Rows from block 7 of a small image embedding model, named by matrix and row number. Rows with one number belong to one neuron. Each number is 500 + 40 x the weight over its row's rms, rounded and kept within 0 to 999. All counts start at 0. Numbers have three digits each. After the name is the row's rms in percent of the matrix's.
Before each neuron's rows are labels from the 100 images, of 14976, where the neuron reaches its highest value: "top examples" is what is common among them. Only what is clearly more common there than usual is listed. The data: retinal OCT scans (Kermany 2017). In brackets: how many of the 100, against the usual share in percent.
# fc1: MLP up (model.blocks.7.mlp.fc1.weight, 320x160), inputs 0-159
# fc2: MLP down (model.blocks.7.mlp.fc2.weight, 160x320, transposed), outputs 0-159

top examples: finding: choroidal neovascularization (79 vs 29.4)
fc1.244 105:573491484548479564509490473470521571515541490539504511532531513463527539469431478448529500489436489543522557578488468587457475474470515518463519478479530418504460494490467464528538492521593455519475459535511494527514563453506555487540440466496474536552504442533579492550522503504462433456445477572456548488486567452538515432537413503452458412530522513485481472420518479482555490492520445480487441485549548463444485523532488527478438511459457556450559546499504492464495429541495572
fc2.244 093:422548459502515506526479509582486535507442453406513510504439442528514466508506473497532480466533464481554465578497513487494488483486467488455506577499534474474438510482453487493451510563468503464467538485469564465495505461516529476561569527488451567499478482459517441496502509469448622500508448629494515489508537498504553429517496501525426491445561431482495436478509486479476482541539539525524480539427549555459527486503563516498486465434413494472512506476593508506514563430531533

top examples: finding: choroidal neovascularization (100 vs 29.4)
fc1.34 095:490477510469471485462501525464511502460524465554551561435524519508489523474516448466513447523450444496556559467407495484462449473474509544492490564449540448533524536485545480492495482543530494488509471570521554518520503486490537490459403487433577473541472545521581519507517398559460450584515460541553535445500557493520508485502439524436543540477559552478492522483457526460532543516538460441502445552463514489427469471504471518535432476489491547446472552491438504512568440565426528
fc2.34 091:481518538512512510481529500523462444444537540489552509450480483492524493443557468484495508481548467468495429573525479518511443459463444489553467461492464551461534503470492481522547537514544536555542524474554491523530493491446521528502470392511617431518518529546546522500514424485507568593518477396500497504488507563493437540455528519481525492489477560450505521431440508523420547530499477515478539463495488529446588482496625467506496515398462513473440479482510523534524511486444505

top examples: finding: choroidal neovascularization (91 vs 29.4)
fc1.263 094:439598552429480468521495573456495487442492493508480509425502451444497517468462433464517490487441534464625540509471498533529411435471448533525481485488484466560466492526435441525471513537513449493521439471525565466530518508557534515467386451540524499512500455509547506499539463518536496501445448495575554505504427482562518462503484464506470471521540529491483521471542556515502526502485491522501511465489482411491526496487510535536383540490453545444492505535536439488504474530432444
fc2.263 096:566430458504544510489555559483441572531488508483524478457534554509439493486519519505498494577530530481497482496558466516505474527488457488468514464460504519538491550470602482423525614510457455557574530572499543537560469530418482453518510522535496521476489500491530477581503499489402431531481472492535539444518520490464514435501554437469478470492489534561422456560434497480522493488528472507525508545573417482515509506536510533479496493532519511522444471515490430561515417442442495

top examples: finding: normal (93 vs 51.6)
fc1.242 112:444548511562460461514504540462496552530495507520453564515492463403556519520438477480506543497453544484541523502475496539495496483429537526472430557427529486555477519510474465527504516514514475509466480462510512504537519460513506558463491450529529493534418531495490479496456465563463557502416426555588570500455501515532551455506505463500510473399573460487413441456485563519544542612528560494455524481480529485451471520476464483507452528502436512445506523507492423500571476459470448
fc2.242 095:536612479518519531424535515549490506448500489525435562485490516502475503436514458521456539462469472518545495498562522495477487579529502495478512528537505450488501517507419439540468474445476459499410524429510485513527440569501486480497514524461477532517439523462503399492539447528517538501517511613484506495446489509540535538500473484420499518427606523459554407467494572476482510492372515516476493504473477482504541479523473533490456519463490464549425501463565457516504558487488505

top examples: finding: diabetic macular edema (37 vs 11.7)
fc1.56 105:462569543502474549513499509440529586478579513484430491491527491415511524491482438488536509466387456520568496572509435469433477503473470592511479546467492451578451472524467468581487550535518475458460449483512547507562506448520557516525461464553500504537513471529519470507540528488473469502464461584518546495425505469550556468525458511525496482445545512478462537429533530504507498550528493503476444468556490479457468564481483534538415480473443571484487521530535467446512450552500513
fc2.56 103:446515456507536491538591497545427559494480549480495456496509494549572474495500426548578455534463528524473372535488471549503457533503503549495578490497568485559451477509443493494450551472451528490572543506435528522513475534567464470544497498532552508525507507572576447500504480474406483566471433495438455514497538519519461482448521495557425484467509435456440479523486524545437474492482474478478545564484476507515507498456555524494453505557455525515444513521535513469488469566484500

top examples: finding: drusen (42 vs 7.4)
fc1.274 092:508562469563554566583489493505516472539445431544553549547526434533578521530483519473484461545487487513466496583514525496506507513472507490526454466442513402487482548518487468411507450483520464585470549481499536507490536482498464456472489495459545561500519475438501499465586482499475482500491529536541524451447566491473447502444522437460502447508565510426514468498458482516503454494571475484545476541455572528499519583511503514453500392415479480495551526514475553460497518570517450
fc2.274 106:438455501475548532506553510466556430535481505477530512501532534506488487450537544528553445520557584467493527477553544526556490447533466495461508588484445502486550499481586521528493474535445504500505428478511518533461436501461540507473468537551473487533477510464495537515517497647447601502413501589516519472442489478483521513498489536471573535502565483524519512426502489395458554505506541519493528494471522442458486409507506406474542485537506490512507486470464505523527554528489458

top examples: finding: choroidal neovascularization (67 vs 29.4)
fc1.158 107:537539499501604553525458569473503543483494522539482544465475535491475550453480426459487498519429492495553575538471486493451476478457466528529503472447593421490467548486432413508502418534570420530492473499530537557507561480524527481512395508481491509530494471490550508545498480551482493495465472527477504425494517487575535429525437507505520488560503539506457497462530455450504501483492476487501465521543543419522523559519533505497413479482498526373508580501488523503515462534469522
fc2.158 098:439485505462458476488505503584519519508462504472476571499472492474518505504551445485489539520495504462491458485482461496519454485492470516463544580482526491432515464496526494549470529513532527535458508521497522477525520450430509484494559549476488515537522566480500433505474475482501618575552471621496557476489479452461522459478455487478493465508618516433438398449516542487458470396510538460540516514403458523473492489455560494483529419408463513495510446466557499504509550490460505

top examples: finding: choroidal neovascularization (90 vs 29.4)
fc1.277 099:551491503514510575506528467431513517443511458511501534502520464506513528482418453388477487531423522547542531573484413501452416433456517565480470502509542404525436538454510445524501489573561461511514498504554577512528512470566570504507437478539518537523522453575582500513530498501564462492483466564510522505436508459511497502490519492474449480558537506481508498465529478474513503508517462530515465514549464478496560569536523472517393448447464571423511528540480518475495502491506499
fc2.277 091:441525451487516517427566502537502474527493473458527532420398457444512465433502469481584482455550574506539495542549495517472444465557475515515478549512526436543504476494538453513480552528552509524509481446555481469456493502473499509510477539531436551477480514449496521513505468543465586605512555573450494495586547465520555430534558491470473511485601530471486455449484536426516513462551511494512495553470552445478494469564489492467509516512491462523416520538501485495514504424498456

top examples: finding: diabetic macular edema (53 vs 11.7)
fc1.42 118:521528460471477552531548489375551488456523440522517482469508541439494565475451444453528445460426462538510514561505415547466545487481501581554516461516461472526436494507453481515478519571553478487511467575507529523530545462534520443496431470476524445543503527549558536532552474502488438486485440542520534460463543482566524436516486489466558465529502504493432536405503511499505489508549545513498478517527521479447526499446541511456445514475458582443533521536469494473507399511544522
fc2.42 116:420558476547510477495539502586462520533483511424489496497512475490562524503458485445543497491509556504521409491479475566528558471524438480537530562527475519536500502481515506470519465523485480532445515489513523496487477514519558433477539527478506519569483515479571498480482498561445598568470487571466518460515428471507553495480476521525431459443576498398471431480466528474521457466430505431510549490477474519384483433500536444478481509460494451541509489529555508513477608517503441

top examples: finding: normal (86 vs 51.6)
fc1.247 101:499558593522511462477481582497541541483485500492475557465513541476505472479436515519494546521478508470465507444465539460485478544472540481566472511447580447526521538462490486520474480512462520518443545470509501524518446464618521567442416486493570462536385486431492514515484405471467522401480510526503500483482438488532511443497485507510471467513536520468546485495524499451539508601480492473501447526476453383522527501515480486559478477527465507480462493520500461527558556393490507
fc2.247 100:503581492513512505481521535473467484484517449525437543518555497450478528475480510506439443502481418474545472490546539523521490503449535528557490521533490529530524392528416484501458500496452472541422463494521469474406480486582492450483468487471503503551435517526462415467498431519500535489525467545472518536425532483575568492519528479581530489527553445514432476488536500469415493543509501530458529482471477451514468511534528484494557507464453521458417535505533510508546554620582504

top examples: finding: choroidal neovascularization (71 vs 29.4)
fc1.284 112:477555562456518506562494503467485502384454438482539508531524439418526492508476487427512471545389493450529501543486453505484439516469500576520406498451517449573488494484520463504539537577499502535469515501548550529573532435564561498466470470552626510480487487553478498494548450487536530542479519578487521509447512474563490497488523455518458484500522492463480504458513535546504493555535493506542445509528460442433467570544481468509414464472466548451493506505472488466502484492506508
fc2.284 095:435502483493570496472551508536557503504491551427562513432450473523491507525490524520536486502494529536493502490507500488497544470465491532414480521524468526495535469457533436537483507498505501526570529483530522465473433499519502491510534532507514538464508511527585456522507447503429595605571424436478477547538480457516486492466499462615455508519427506483490371481517520462440499544549523484486522526428448442419466464440557491509462486575530496526423476509446509484475540466462524

top examples: finding: diabetic macular edema (34 vs 11.7)
fc1.101 113:519544513469484546497490478416480545440527472503504474552528480412492520465426481463514479488382450525539565564475471511462496488494509608486477525472490458555478489491485486545522558607562484489467500527492530540570561455526544481510468448528548486558501493577558492548517492489468460513498465552515518488506533485551532440569467506472496480540524454480457523384514560494531469530512524498443443462535527485444474532499529526486400515460482563449527530519454469431520463536503541
fc2.101 094:422546482497543544477537518601516494498503437446446466445449488474541518429495519463530512433472466491484458471495525534481495523471480492487517592487504531486453475461469529490460523491474530466530519530571524432522445523523474428486575530510478496508422519527548436460445410499444605590452500501444597441522542462564527480448476520488469554464545490461445448465515488565477498486494534481489503512469489458510457533528518510502541407528483459467472548497521432503446515530454520

top examples: finding: drusen (76 vs 7.4)
fc1.300 093:470528470484508541578493441492497465474504455523527551520517415473503545552455537466522468498454514495468521531515506541472546529469575578571489435458555484537489517507512467493502527513576492515505521541557589554526563516501494566476498464459602592477522503473510539508516443551469459446482543521521525446541579529492530514441518402452533517518535422454501516465453552520512529498559496509552477530494571501523568549440537547457485464463479511436536494490465554469586492503535476
fc2.300 096:490468492516497576493501510464588496559468487510502522564549495539452504432507589479448485424520490536514477376546519497526524475488513479456557589464432522517546555501566437468480524540474455481447458554470555502486515559432536441471529516442484547485474497487511450464466490574499525535544535556486467467436521503465591499503471495465549465473542443501519492493475513432444563541491533485487541454465501477504447405524537471532477477531521510437551489514492497478562535555547465

top examples: finding: normal (92 vs 51.6)
fc1.302 102:498548588486505503541494454497476490534504456465431475592498441452546500493513541494495527493496533472453524497477520484504601462469531501463495569507488480533492495438524498475535506550502474515366578543467477492502438473565478504473569476595455524489433494507482454464525583521465475508498499543542479509529540463480554477503545474493499464400515380510456549504531482504550451561496565474479494471500512526468399510527471440533502478549536535494499537514465545507459496472599493
fc2.302 093:464462505512488508500502511526526477427467481504528415390472539555498475470526450534493515560523515410483454470517520511526498458478480499462480467482534553427512531519495474501585507477478530475556525535529497543540482507398506503513379484483535535567532530473495536493495505510491497475468547432465497471513528468454489486509525506460488494481496671499495515458460486490503497515518494504484561507517515519461614426504462497505504509508481497462452541460507491522467505456321502

top examples: finding: diabetic macular edema (43 vs 11.7)
fc1.306 072:527496486549515606471459506481563555512560495550539504497498508492529617452472488497558522444464504622533478612550469533460465450478528517509496464525528448467472475525498498484497523523507477484503535482518455464485482515543592475550499480511432512509527463477541523487567513504498512448462475532468524472481489425567570471534471570480509462502473502561515523528550469502592440480499443496548437454563463439467521517537436524505488466451460529519550510454541456402463502491466529
fc2.306 075:460497510545448498496416505531514554474426453546454465497524417528425536574477461448467513464510389476555448525525543510537468531464585480422556500503507467465484521511502505476422558514435475544527579545446504468521460513545519446483559575491433496490402532510485466479503495416513491443527454532543515543470509504518499472503538466547472467545484413566466519549516485495459493548543474508504482525457491537514571530566450524484476491486517564471572530506519468493478492516486527

top examples: finding: diabetic macular edema (36 vs 11.7)
fc1.22 138:493520496501436486497528486450517538463523498523489563527473448464522559494431457464559508449440473537569526495424486571477485494408543569490442525431532485551485501535487435498494504559570458431480435528535532474585536472491518532452463427502509489534474511486533528497509461554497476463413434568552572475507482515558560436541478509444526476483573463481475517406479567473549511551505506491495508482482529501489496543498497508470448479512401521437497542491470493502580461519497463
fc2.22 117:588478521505534507515472489465496506535511486453548490529488505517530488432498593554568489477467556527465502480473468482478525480591519433562548459516548471554514535496531473552566462540525523482580475510482523495477585509519464543506497489502564538561502490508492617547528468503589415472502562482498519511533445515457480534484456528556508535526472510552514539553487505535581525515493516510534461485588538516548515509580459473516435483506565579493555422449428471529511466452497495

top examples: finding: choroidal neovascularization (97 vs 29.4)
fc1.314 104:473472515442452484465504501443525435468512465546559525419509529478512518530520434456509438498451453472563533466433509487473460452459500551504473548452503476502515484491541464497515532538533492467516486579514547523542529462486551494470434482461583520510467510557558505492527397559532459564511458528510544464530556497532498513511458536425604580474535529510453565450484520486518523511525483479532484510486501444409443481499481499532426515471467554467491542441426483488545412551438528
fc2.314 095:509478512493567493489574492519511466486550475424525461451488480490557511455539478517546517488561534462488433517518513452538493468483456504545463458497451487518512554469544506471531537537491552454574526472492495488496492479418486480512463455503606505512518494555528583509475462521434570599534497445543511517515494545422510473455521538476485484484482545436488550447427554545421535496481486483488541461517477508421554539559623487504519442416514446472428510495473546556505540502466485

top examples: finding: choroidal neovascularization (100 vs 29.4)
fc1.90 079:465469505498482485480495497467486522466516465547533552412543521497475527508507416484544454527480438508562542462434492485466402524496508506502473513454559457519533543542530470482442448524544490491534446548534563533527531455491557450472432489434532467518478506514571507491535402577479502559483493543522542434504538525506517493491456508448509554501601613469529497485450545418507510524525447491521442550468543510472506501496467529512439433481491480467431527515482465494554458565413511
fc2.90 087:497541527565521501483477510506537459437478508556565493449499532543508487477549463517499518460443483448478465517520481516488493429480397506548512519481476479420518477473460449547534489498536522516500427522616531544479439516493479499483442455514611457511510507536541473506494520526527511541436446377442550467467470523527450518475555529472522503506430557524543505508542526494428511459534518546498539480505493447532577458512566510510512476462392543478456521413454464514531507457445505