A small image embedding model, trained from scratch: width 160.
Rows from block 6 of a small image embedding model, named by matrix and row number. Rows with one number belong to one neuron. Each number is 128 + 32 x the weight over its row's rms, rounded and kept within 0 to 255. All counts start at 0. Numbers have three digits each.
After each neuron's rows are labels from the 100 images, of 14976, where the neuron reaches its highest value: "responds to" is what is common among them; "patch colour" is the nearest of a few named colours to the mean colour under the peak. Only what is clearly more common there than usual is listed. The data: retinal OCT scans (Kermany 2017).
# fc1: MLP up (model.blocks.6.mlp.fc1.weight, 320x160), inputs 0-53
# fc2: MLP down (model.blocks.6.mlp.fc2.weight, 160x320, transposed), outputs 0-53

fc1.318:158146095134159147181094153119120118134085091126104168139129158145128255122120069106125157152115120124132217176178127096077100142104096139120120119104143066117117
fc2.318:092147131126160159157145120156049109079126158121164100138112173185041144053191131102133097094067150145107092154069113114145137104151098144105146131151108155130145
responds to: finding: diabetic macular edema
patch colour: grey

fc1.294:145084098121088094083145052099173121147151067092177201137121148130197142177127087152180111134125120120136133089166114104149183091109124136154098167134115156129146
fc2.294:105084151089175144084106130122096149120078095165161056162146128129116090136077127105136093090124146088117113133119109113118122111160157099181114128134102122084106
responds to: finding: diabetic macular edema
patch colour: grey

fc1.201:099124146137091096091157118165139140142141100148084195109134115164158131142131107139193127104127089132119133093137186116162143130102145125137121183094154098101143
fc2.201:080122097047085126126154112191103097102134140115087078104101179168164122136134100070141087090129126153101119099155133131141126133075112109165091116097162146119147
responds to: finding: diabetic macular edema
patch colour: grey

fc1.27:119152138109106139183132160102120148144147102133128134111125167094122204121070093106119121118081127107197144157122133102103135139094092192150094142070123094184099
fc2.27:173111162112086148160100119109166110100187093151103144128132117148181146121137117129055165172192087137122118076142155097165087146165167077160117135130125137149068
responds to: finding: diabetic macular edema
patch colour: grey

fc1.206:108118088112082088138148081103162121170120091153141139146059146133153111203116100106126108153104118116137142096022073118163146071116135169138096186136135138157065
fc2.206:090194122161164134128103129132053131109134091105130117119163165160038122165097159141169127136120132102098126123037047099077153139124060165120191115118107125177090
responds to: finding: normal
patch colour: grey

fc1.78:109174128127149153114107154142124138125157100142175117084158116132201141155148208125075101129130164102119153157112156138179114124100236081112105086162177085083131
fc2.78:143186080155166136132169108133151174121140053101120192179119184127151128138146081152110182076128137115116099188125121166091115155111098109108142155119084074086051
responds to: finding: choroidal neovascularization
patch colour: grey

fc1.29:103165143104132154140135150073138100149083123107107109157123177099114218053113118117108124060134132138144114155166117122123198146119084155149130178135117152148131
fc2.29:118142117160127145130110159125135130099148082123076166097162140133017163088145126118105102084157121124196119172173135134152101096107055102139246120148136149132132
responds to: finding: diabetic macular edema
patch colour: grey

fc1.44:124159114156156140107158155109181174164176144188094114113097185124171112067122155151145117071154141167130125125154137109129175080078163101183120116172133116075104
fc2.44:184125096144098159129177160154156172137142102132163213149126082128103093125098170113100145141142108122108138162174128154112130135148140140148081139110092098072171
responds to: finding: choroidal neovascularization
patch colour: grey

fc1.230:091143094079097150146091137127131143086169079117132144093117118142180221135140106157173102099123068076140182168134102184150115100121174111087111097144143125089100
fc2.230:127120124180102108151214139174151117108126100116078162161070178198097121139158107147073091181118146112139116094112180141124121137151071134102153121128103168168146
responds to: finding: diabetic macular edema
patch colour: grey

fc1.130:115163146144119154162145165093124116162085145125099120157107167082123211066124128123112129056138139146140122170165125120109222157125056152169126160131090141139112
fc2.130:131133129149127175150086146150120126095140071127116156151159137129024147078149108114141095078140125104176114133126132143101117107102051090141236122159136122148133
responds to: finding: diabetic macular edema
patch colour: grey

fc1.42:125071110161122145073160118155120134133203084136182142113076196148107119162185121169125102070175111131104149119205140166128150088097093127136135091146080136122115
fc2.42:159147126117155124092118125135070172131122255104116092112128140109099137127141131133145097082157153142081100143191100136119155118106096140110105135136136131111138
responds to: finding: diabetic macular edema
patch colour: grey

fc1.144:152160144108103164154127155078150132139102043187163167137146139120149192118093118095154051077049089088154160136127155167091174104097130176187117148097205106131090
fc2.144:113111129091136117139095154177114122119158112170097119199053130150213115177161119114167097197119113137129109127064109070134139152138153095158100165110101133175104
responds to: finding: choroidal neovascularization
patch colour: grey

fc1.203:112154169104150174143118204110108111101057123092127114147160136113089252131139108102082145099117140088164116187178096105092106164106096169101132176102129129148134
fc2.203:126148138112139173159112137147104091127123111121118178156103147125043162120167193128186074082108140113130119166129061111136094127101091128121172154144129135099209
responds to: finding: diabetic macular edema
patch colour: grey

fc1.108:130165169116150177196102178106112155138102102095139128152146118131117247143115096115105138141106132095143196188150104127096109163115096148119101151101145098142131
fc2.108:099113128134130145153125132142050122135112118139164138130090188139031174095120125142132131108096111130146154133092124108119111101103108127121141117108128136121198
responds to: finding: diabetic macular edema
patch colour: grey

fc1.93:060109188121134125084161202149078122158116117154105139134089198076106146113111170080086137145107144096172164146128160114172140181100129137134121161070125107162086
fc2.93:142128139128119130128119138132130158108099131127068117174090114146085119121177125111127077091128141146142117135173124088115156136099085113178176113078119178124169
responds to: finding: diabetic macular edema
patch colour: white

fc1.149:147156144092136141133117145093158128136134073175205154139135144088140124118142176093107140152100135101144211158159164151102086155066076139116102173142173060104134
fc2.149:169073112118122111122136108185117067116108115123141145139124143145066158159136173110168165074102140152138159151101152141098133094184180188118157114199124115100179
responds to: finding: choroidal neovascularization; finding: diabetic macular edema
patch colour: grey

fc1.91:063167122064069121130099167153098129116154083108082131105106096150149125132136125144160137132093088080112141120068155122184125081098208154134131094131153133113092
fc2.91:141158114128125099119139154133165072132092080112062190101121107165127124106159118147097072136143133133142113083051161130135141147182139144099188143128153134128081
responds to: finding: choroidal neovascularization
patch colour: grey

fc1.34:088149170171114119106129125142081215132164157181150130076086115076144118145125194149120121116133123122123126084147137137151184145118150108144108131123096127156085
fc2.34:187128128136099106121086181123111156150153149157143228152109149158106103107162140118123107113140159116151100151152095101122123122112079099154141164112128116132114
responds to: finding: normal
patch colour: grey

fc1.171:145125073123046132103154088080144103119099103135155105134148116111168112035137136121192087073104094130137097130120108155109183150117118178146117132154114155111144
fc2.171:146084118183088165123108104065109116091106094177057129085187099116131131096099124123091087110130138125155127138157074142109105150108173136141192127138141120108037
responds to: finding: diabetic macular edema
patch colour: grey

fc1.107:104147137149117107123175125108135127177131144131112102146109200074117148050097158131148136090134164168134139124140136118135200156118061158152128176149090145191125
fc2.107:158145118137098141142018170164174070092161117136089199133205104111049129116132131118115118092125139111161144086134157123126151148142063099131219150127169152132082
responds to: finding: diabetic macular edema
patch colour: grey

fc1.9:122131143105134088130182091127085142130127149132216142107097114065141097130089156091093102140107155079148107101134078131129083168133138116078094135103111117197107
fc2.9:121119146125166200105116071127124113208117147165175102150138132141086088127098096168129173094137140164140103162109089134144162144141138115082111125120075145117084
responds to: finding: choroidal neovascularization
patch colour: grey

fc1.245:068165149107147088142163111099172117148088073147135131121065159078149120101133182036083113138145174089135122092127216106148161100075140111146114165141147145141101
fc2.245:119093164140113105130211103147146132143134113138110096142095074168162159106172144120117114171135068146150131102135159167137151145183175075140109113138153146139212
responds to: finding: drusen
patch colour: grey

fc1.116:117143123072139095084165137041156097138093122144171097095100146042131110085119187036092093109119182117162116077115174127150169102096122134147139171156149156148121
fc2.116:106069132131156099084236118118158131119128010108080129108100109167177160124144082130097110175152129152127142125120181129118170120150199104130161114126171119106179
responds to: finding: choroidal neovascularization
patch colour: grey

fc1.176:142106077093137154118145041083156131144123112129158200150127094150131131121110150110154107122084108096150204156148159134097129163102174197140107150127183061123147
fc2.176:134102117085176172098080133113122123058130132107131087152094129165089169158141102124198130076178107114132174205121140146084100157158145083164155117096127142114146
responds to: finding: diabetic macular edema
patch colour: grey

fc1.280:091113190132122127092147130173090158122140086110106157179074126130139126147143130110109132140109121062107144139133132094126158162112117164134085174072126112177070
fc2.280:088155123102128120160138092152111116126105227205153046128136066115162087102173118159133116088099141155105117114197133135100138192100166105111072101092135137153155
responds to: finding: diabetic macular edema
patch colour: grey

fc1.36:137194109099151129194108097132176116114088123115181176147114109150152139129098089058095130156101163094140101167151104200172124115108055129156107129113185092126137
fc2.36:145146123215082080110044091139123152139129115108114128093106163170136135173161140123112100171163127147102122138085145104142194103116140149075131128144093085179089
responds to: finding: drusen
patch colour: grey

fc1.238:106129123125097113126141105153112152184190064165148166128110106102207149104093162141175107122114098120164137116127157118166148103069127137132087095114128080132116
fc2.238:124137152135106176142046097103127107164124155140130156149149097121086155102140137166158156170105119137129101114063155147131115096098165151096173145129154109143131
responds to: finding: choroidal neovascularization
patch colour: grey

fc1.166:151135052125093150127180102062125154141149112133100119148126133097148145081113134133156122085073095110194150160123116234079177076100118152163092135132133099120095
fc2.166:088076147158174114161088131138078160194113144111146131130071178099153154087169132165133122112142099139134137128068098102115113114062152115131162141130118069159069
responds to: finding: diabetic macular edema
patch colour: grey

fc1.142:073116103049140109112159103093172092175110061138169145129110128116184122133111210061095091117131167083166148118117146130197168126093162128168115151127126136170126
fc2.142:095152143142113113132166144138155130140127119127133033125140104199153135123147081147108119152113129139174164101146159127123111153170167120141098129152125142181162
responds to: finding: drusen
patch colour: grey

fc1.90:129121112089027109075162082149135091121124107085154145102147109135176124132135095112182101099110091113137107079145126099145106139118119151112119183119136137102154
fc2.90:122091105111141142108156088128085147097079086173110068144164170170139110138084113126081113077109099098125083119152111098113160203125150100177121133104128142182084
responds to: finding: diabetic macular edema
patch colour: grey

fc1.156:136124118089166112120161133084208125147097130136153136142102204125134122073138118021071103110127151094151131127165124106102141109067144119129142144129172143101111
fc2.156:108135172130110113068192144133127159132082066146159080137048065093197123116118143143128133162165174106090173124148170131099128090141160160157077141121115105107196
responds to: finding: choroidal neovascularization; finding: drusen
patch colour: grey

fc1.60:140118104131090135121166117113132231151167155198084136163124117124156124086147124159175137065118085148107139134123119147099187125113143139164121124135137089101091
fc2.60:207156179117099124147164176147133145124139060084192075183098102133141129113091125148103106104143163158116083098124137124127101127161167200138100113080077126062181
responds to: finding: drusen
patch colour: grey

fc1.46:059122157124123123142158169118113132163127151165078109154111185106093171064090106102120128103102157146162139130150118106166153151110082180164118166091117132209131
fc2.46:176098150133129171149074127138132137104123162157090178138208120106021130093149132120137133019131104173130126124173098108127135171084055113165211134118173124088128
responds to: finding: normal
patch colour: white

fc1.289:092126100118128129144147171164120158150187105165072180099106129142159169134102124135151135126103118110158144107099157145131131142067190141137057084109172060105088
fc2.289:130157094162106150105060119143128125111133113195125117085178098110118101086134153097132152138072128151109095101161122155194117150104091089109093147061112108054127
responds to: finding: choroidal neovascularization
patch colour: grey

fc1.190:162137087119127157157128120068146154133117117179144148127148122099114122121088167056104087120096125114157209166144115198073104125099147130100100079134224044104108
fc2.190:137111108161142156119130139156165140083118090142185109174166124085094098097138145103162135122155099158071144126130112130146090100100170186199152166154124107130219
responds to: finding: choroidal neovascularization
patch colour: grey

fc1.250:108169144024116116124123147045182098120107098144170149119093128095167164099091144079130068113097147088180154101152141142149154104062151170128120162105138142109120
fc2.250:130152140102178098101145116114138100098112095142191129141155110116145103184132120152179171129130145125064118046122113136149163128069093098171089130176133157104038
responds to: finding: drusen
patch colour: grey

fc1.255:121113112041125125148139111067119102113079102128147137129146094110151150104094097043112093100076138081200151142146113139088100133088110201153109126103162095138123
fc2.255:109156106159128129098088116163123150118173094135133106150085159140179143200094142162110123080129118109043109103125109127161180110079144091087120157154140184169121
responds to: finding: diabetic macular edema
patch colour: grey

fc1.263:067143132113085138158134163175101172120189094133090108071112141139156124159144082165186122123123079116153104070093137078172136129129180154142079073135094132127106
fc2.263:118162133118107091120160139137120069157174107124104068149098142157143124141150074170070120185128145139141136080074157093115093143111153070077170106163096142143088
responds to: finding: choroidal neovascularization
patch colour: grey

fc1.188:128152164181091140143155132139082199100148165178080092150094135124146131099138097176161157091112111123147129147142136094086179153115091190169105146124125103094092
fc2.188:122152099160108116112183129126099125109149035088171102169087092162132100169122156124119144163137143100115159172083131146123153164132182134115112112135124111101236
responds to: finding: drusen
patch colour: grey

fc1.109:108108128115049102102129092105135089144113109149145183113139090115188141139120116146189106086111102102148143104129155149164153120115092149123121169098135129105165
fc2.109:123069096101140124132156099148125140087093104125121070118165169159171108162125078121108146122136076163133142125147150125165137127168168102119144119152135175163115
responds to: finding: diabetic macular edema
patch colour: grey

fc1.266:137168091152129165141110157073153183145189154192094098118140149087189122036108153124151133082120142167131123151141096134116124114090129143177106089169097080100114
fc2.266:161112111114129143119116155174095143107130120140214170191169079133082082148143172099136181140140137137117118104144188174137151137099116134088069118091096106063177
responds to: finding: drusen
patch colour: grey

fc1.301:099115131124053110073160108141112129120136118113116144080152072138165147102089106140178143106116100126128109086159158132160100155117096152140104163074118131142139
fc2.301:095102134092132131123171104152082107112122110152094078098126144168196125144090112130123095089154080109116114104127101134109145150103164124130143127096140136145125
responds to: finding: diabetic macular edema
patch colour: grey

fc1.83:077115169166110136145138168171105158146143100173092114202103125149125127127148136133118125154120119114134132158115095138109158153109152145139088183103108106117100
fc2.83:134123137081124113107129141119105160142116126179133079139114150111117062145112129165130044095111111106099131161167106071112141159115124133124081114131107132128255
responds to: finding: drusen
patch colour: grey

fc1.24:126165158073122162129124154086157127106120102119155148104159122127142163135081127076112093126061117082185136160137104136099124123110108170153098179091203051152122
fc2.24:110149128135137117148052141096134072087123162160128101124088158165197100187146067142119130139163096056165114133162093116124174110110155038174074143138089149156081
responds to: finding: diabetic macular edema
patch colour: grey

fc1.264:121119176144113101131172160097084108173114144203139092107067183043115114058083126138148134098123161151143170102126117135146164137107110158139130181151099147168115
fc2.264:133096083146093121133066185080213092128151081151073156141176096176120158132136094091075141127162074119165153119104109084142136172159107089185170133083171118104098
responds to: finding: diabetic macular edema
patch colour: grey

fc1.286:137120126152106140120163117155117202156151116134087168206131142163139128111131095182178151097124065125119142155146176106073168112093123132151093176091142093107090
fc2.286:192147150138109223149185191165149130133112071113123085155054111189171115127147115111161115133128144125159124164117088134141145128163119104138114149088141119114204
responds to: finding: choroidal neovascularization; finding: drusen
patch colour: grey

fc1.259:101132125125086122118170128155085177136129096156083171150074096165120116133139104157162154121083072083115132091109186092094158127118122155096103189072138118117091
fc2.259:159131176120127133082162129113049162163133136112171107120073139092149161078090095102112091107109112129133163140103073112153102102145146139127115146100114066139182
responds to: finding: drusen
patch colour: grey; white

fc1.191:152136107064121157117143138099070105119127098148179155111133102108169136147058107073115105147066151069182167163103089156114084124092127176109103129096199058169151
fc2.191:050151158163107184133059154081170106108087100142117113116144082093157084135100172106114092071128069135123150140199121097125145097078114144094130106121150185104122
responds to: finding: choroidal neovascularization
patch colour: grey

fc1.136:115118109127100093093148182086165166177117132177088144130085171112147103119083086110100112146082112128150159092034072064129130104105161158098102187094168106156063
fc2.136:131219109126104123093144151086132091130151088125123174136108167131088144110147103137129106143132111153134127138120101156126127114109030169190149167106106118144143
responds to: finding: choroidal neovascularization
patch colour: grey

fc1.284:102162076146053139169143082122155162119148108114121114035136112131147140085119137099182106056109132121133066043104113151160138094131161133209120138127149147145125
fc2.284:074162159121135153108116124125052146112123107081114138134129212149120137144113071166081135166066157099135172116086156111158168077189191172068112116184113128130115
responds to: finding: choroidal neovascularization
patch colour: grey

fc1.25:092125117111057141139117096142158108112151069102108112091148114139177142133118099137201123078123082150126088083097074160177167123139159143210114096134103157122140
fc2.25:060178119140158101118144109111133153105107110146159112156127129116148128132148092173106133159139104095094136119134130177089171117123158142111087122121190118148093
responds to: finding: choroidal neovascularization
patch colour: grey

fc1.310:073078146073107160092153095127118097113124081081141106102166095131184149127131141104146090107116134101148103101117183119197135125090156134140111162128102130135145
fc2.310:096120162064102099080092124147117158119107104105085119109181117175130169099136095151102106134140118158093079073136110120119122136114122079207107102153121146170102
responds to: finding: diabetic macular edema
patch colour: grey

fc1.237:145138103119105161139154114061164129108118143145109141127139130116148146067075117082123123112033079116153179164096121132096099143086096218139108134116146086116124
fc2.237:131187115116160120138090106188176109182130158188153121156119143142129113159103113150168131075087188165145165120101065129138155105110094158106165145080146132098085
responds to: finding: diabetic macular edema
patch colour: grey

fc1.292:107168126111139165090081154178112141083200081097116119088145153159176211161155123182145140127122087103124156168104143130152092125122196084105125060129117117081103
fc2.292:128132112168093149112192183145141063102146084109066168135021163184092161111158136154102123110136116099193120123140179131112114134145083137075196137130142141151121
responds to: finding: diabetic macular edema
patch colour: grey

fc1.32:095129124131097079130162088078166126187121082154168151141079118130168102201138136102146108147115124126127139078058061123171166050110139134141104169153157132131090
fc2.32:095182134146167115114113110110084162138152118098160171130197135203014122140096113184147116132105150105132106103049066167116086115128059143077183135108063171164095
responds to: finding: normal
patch colour: grey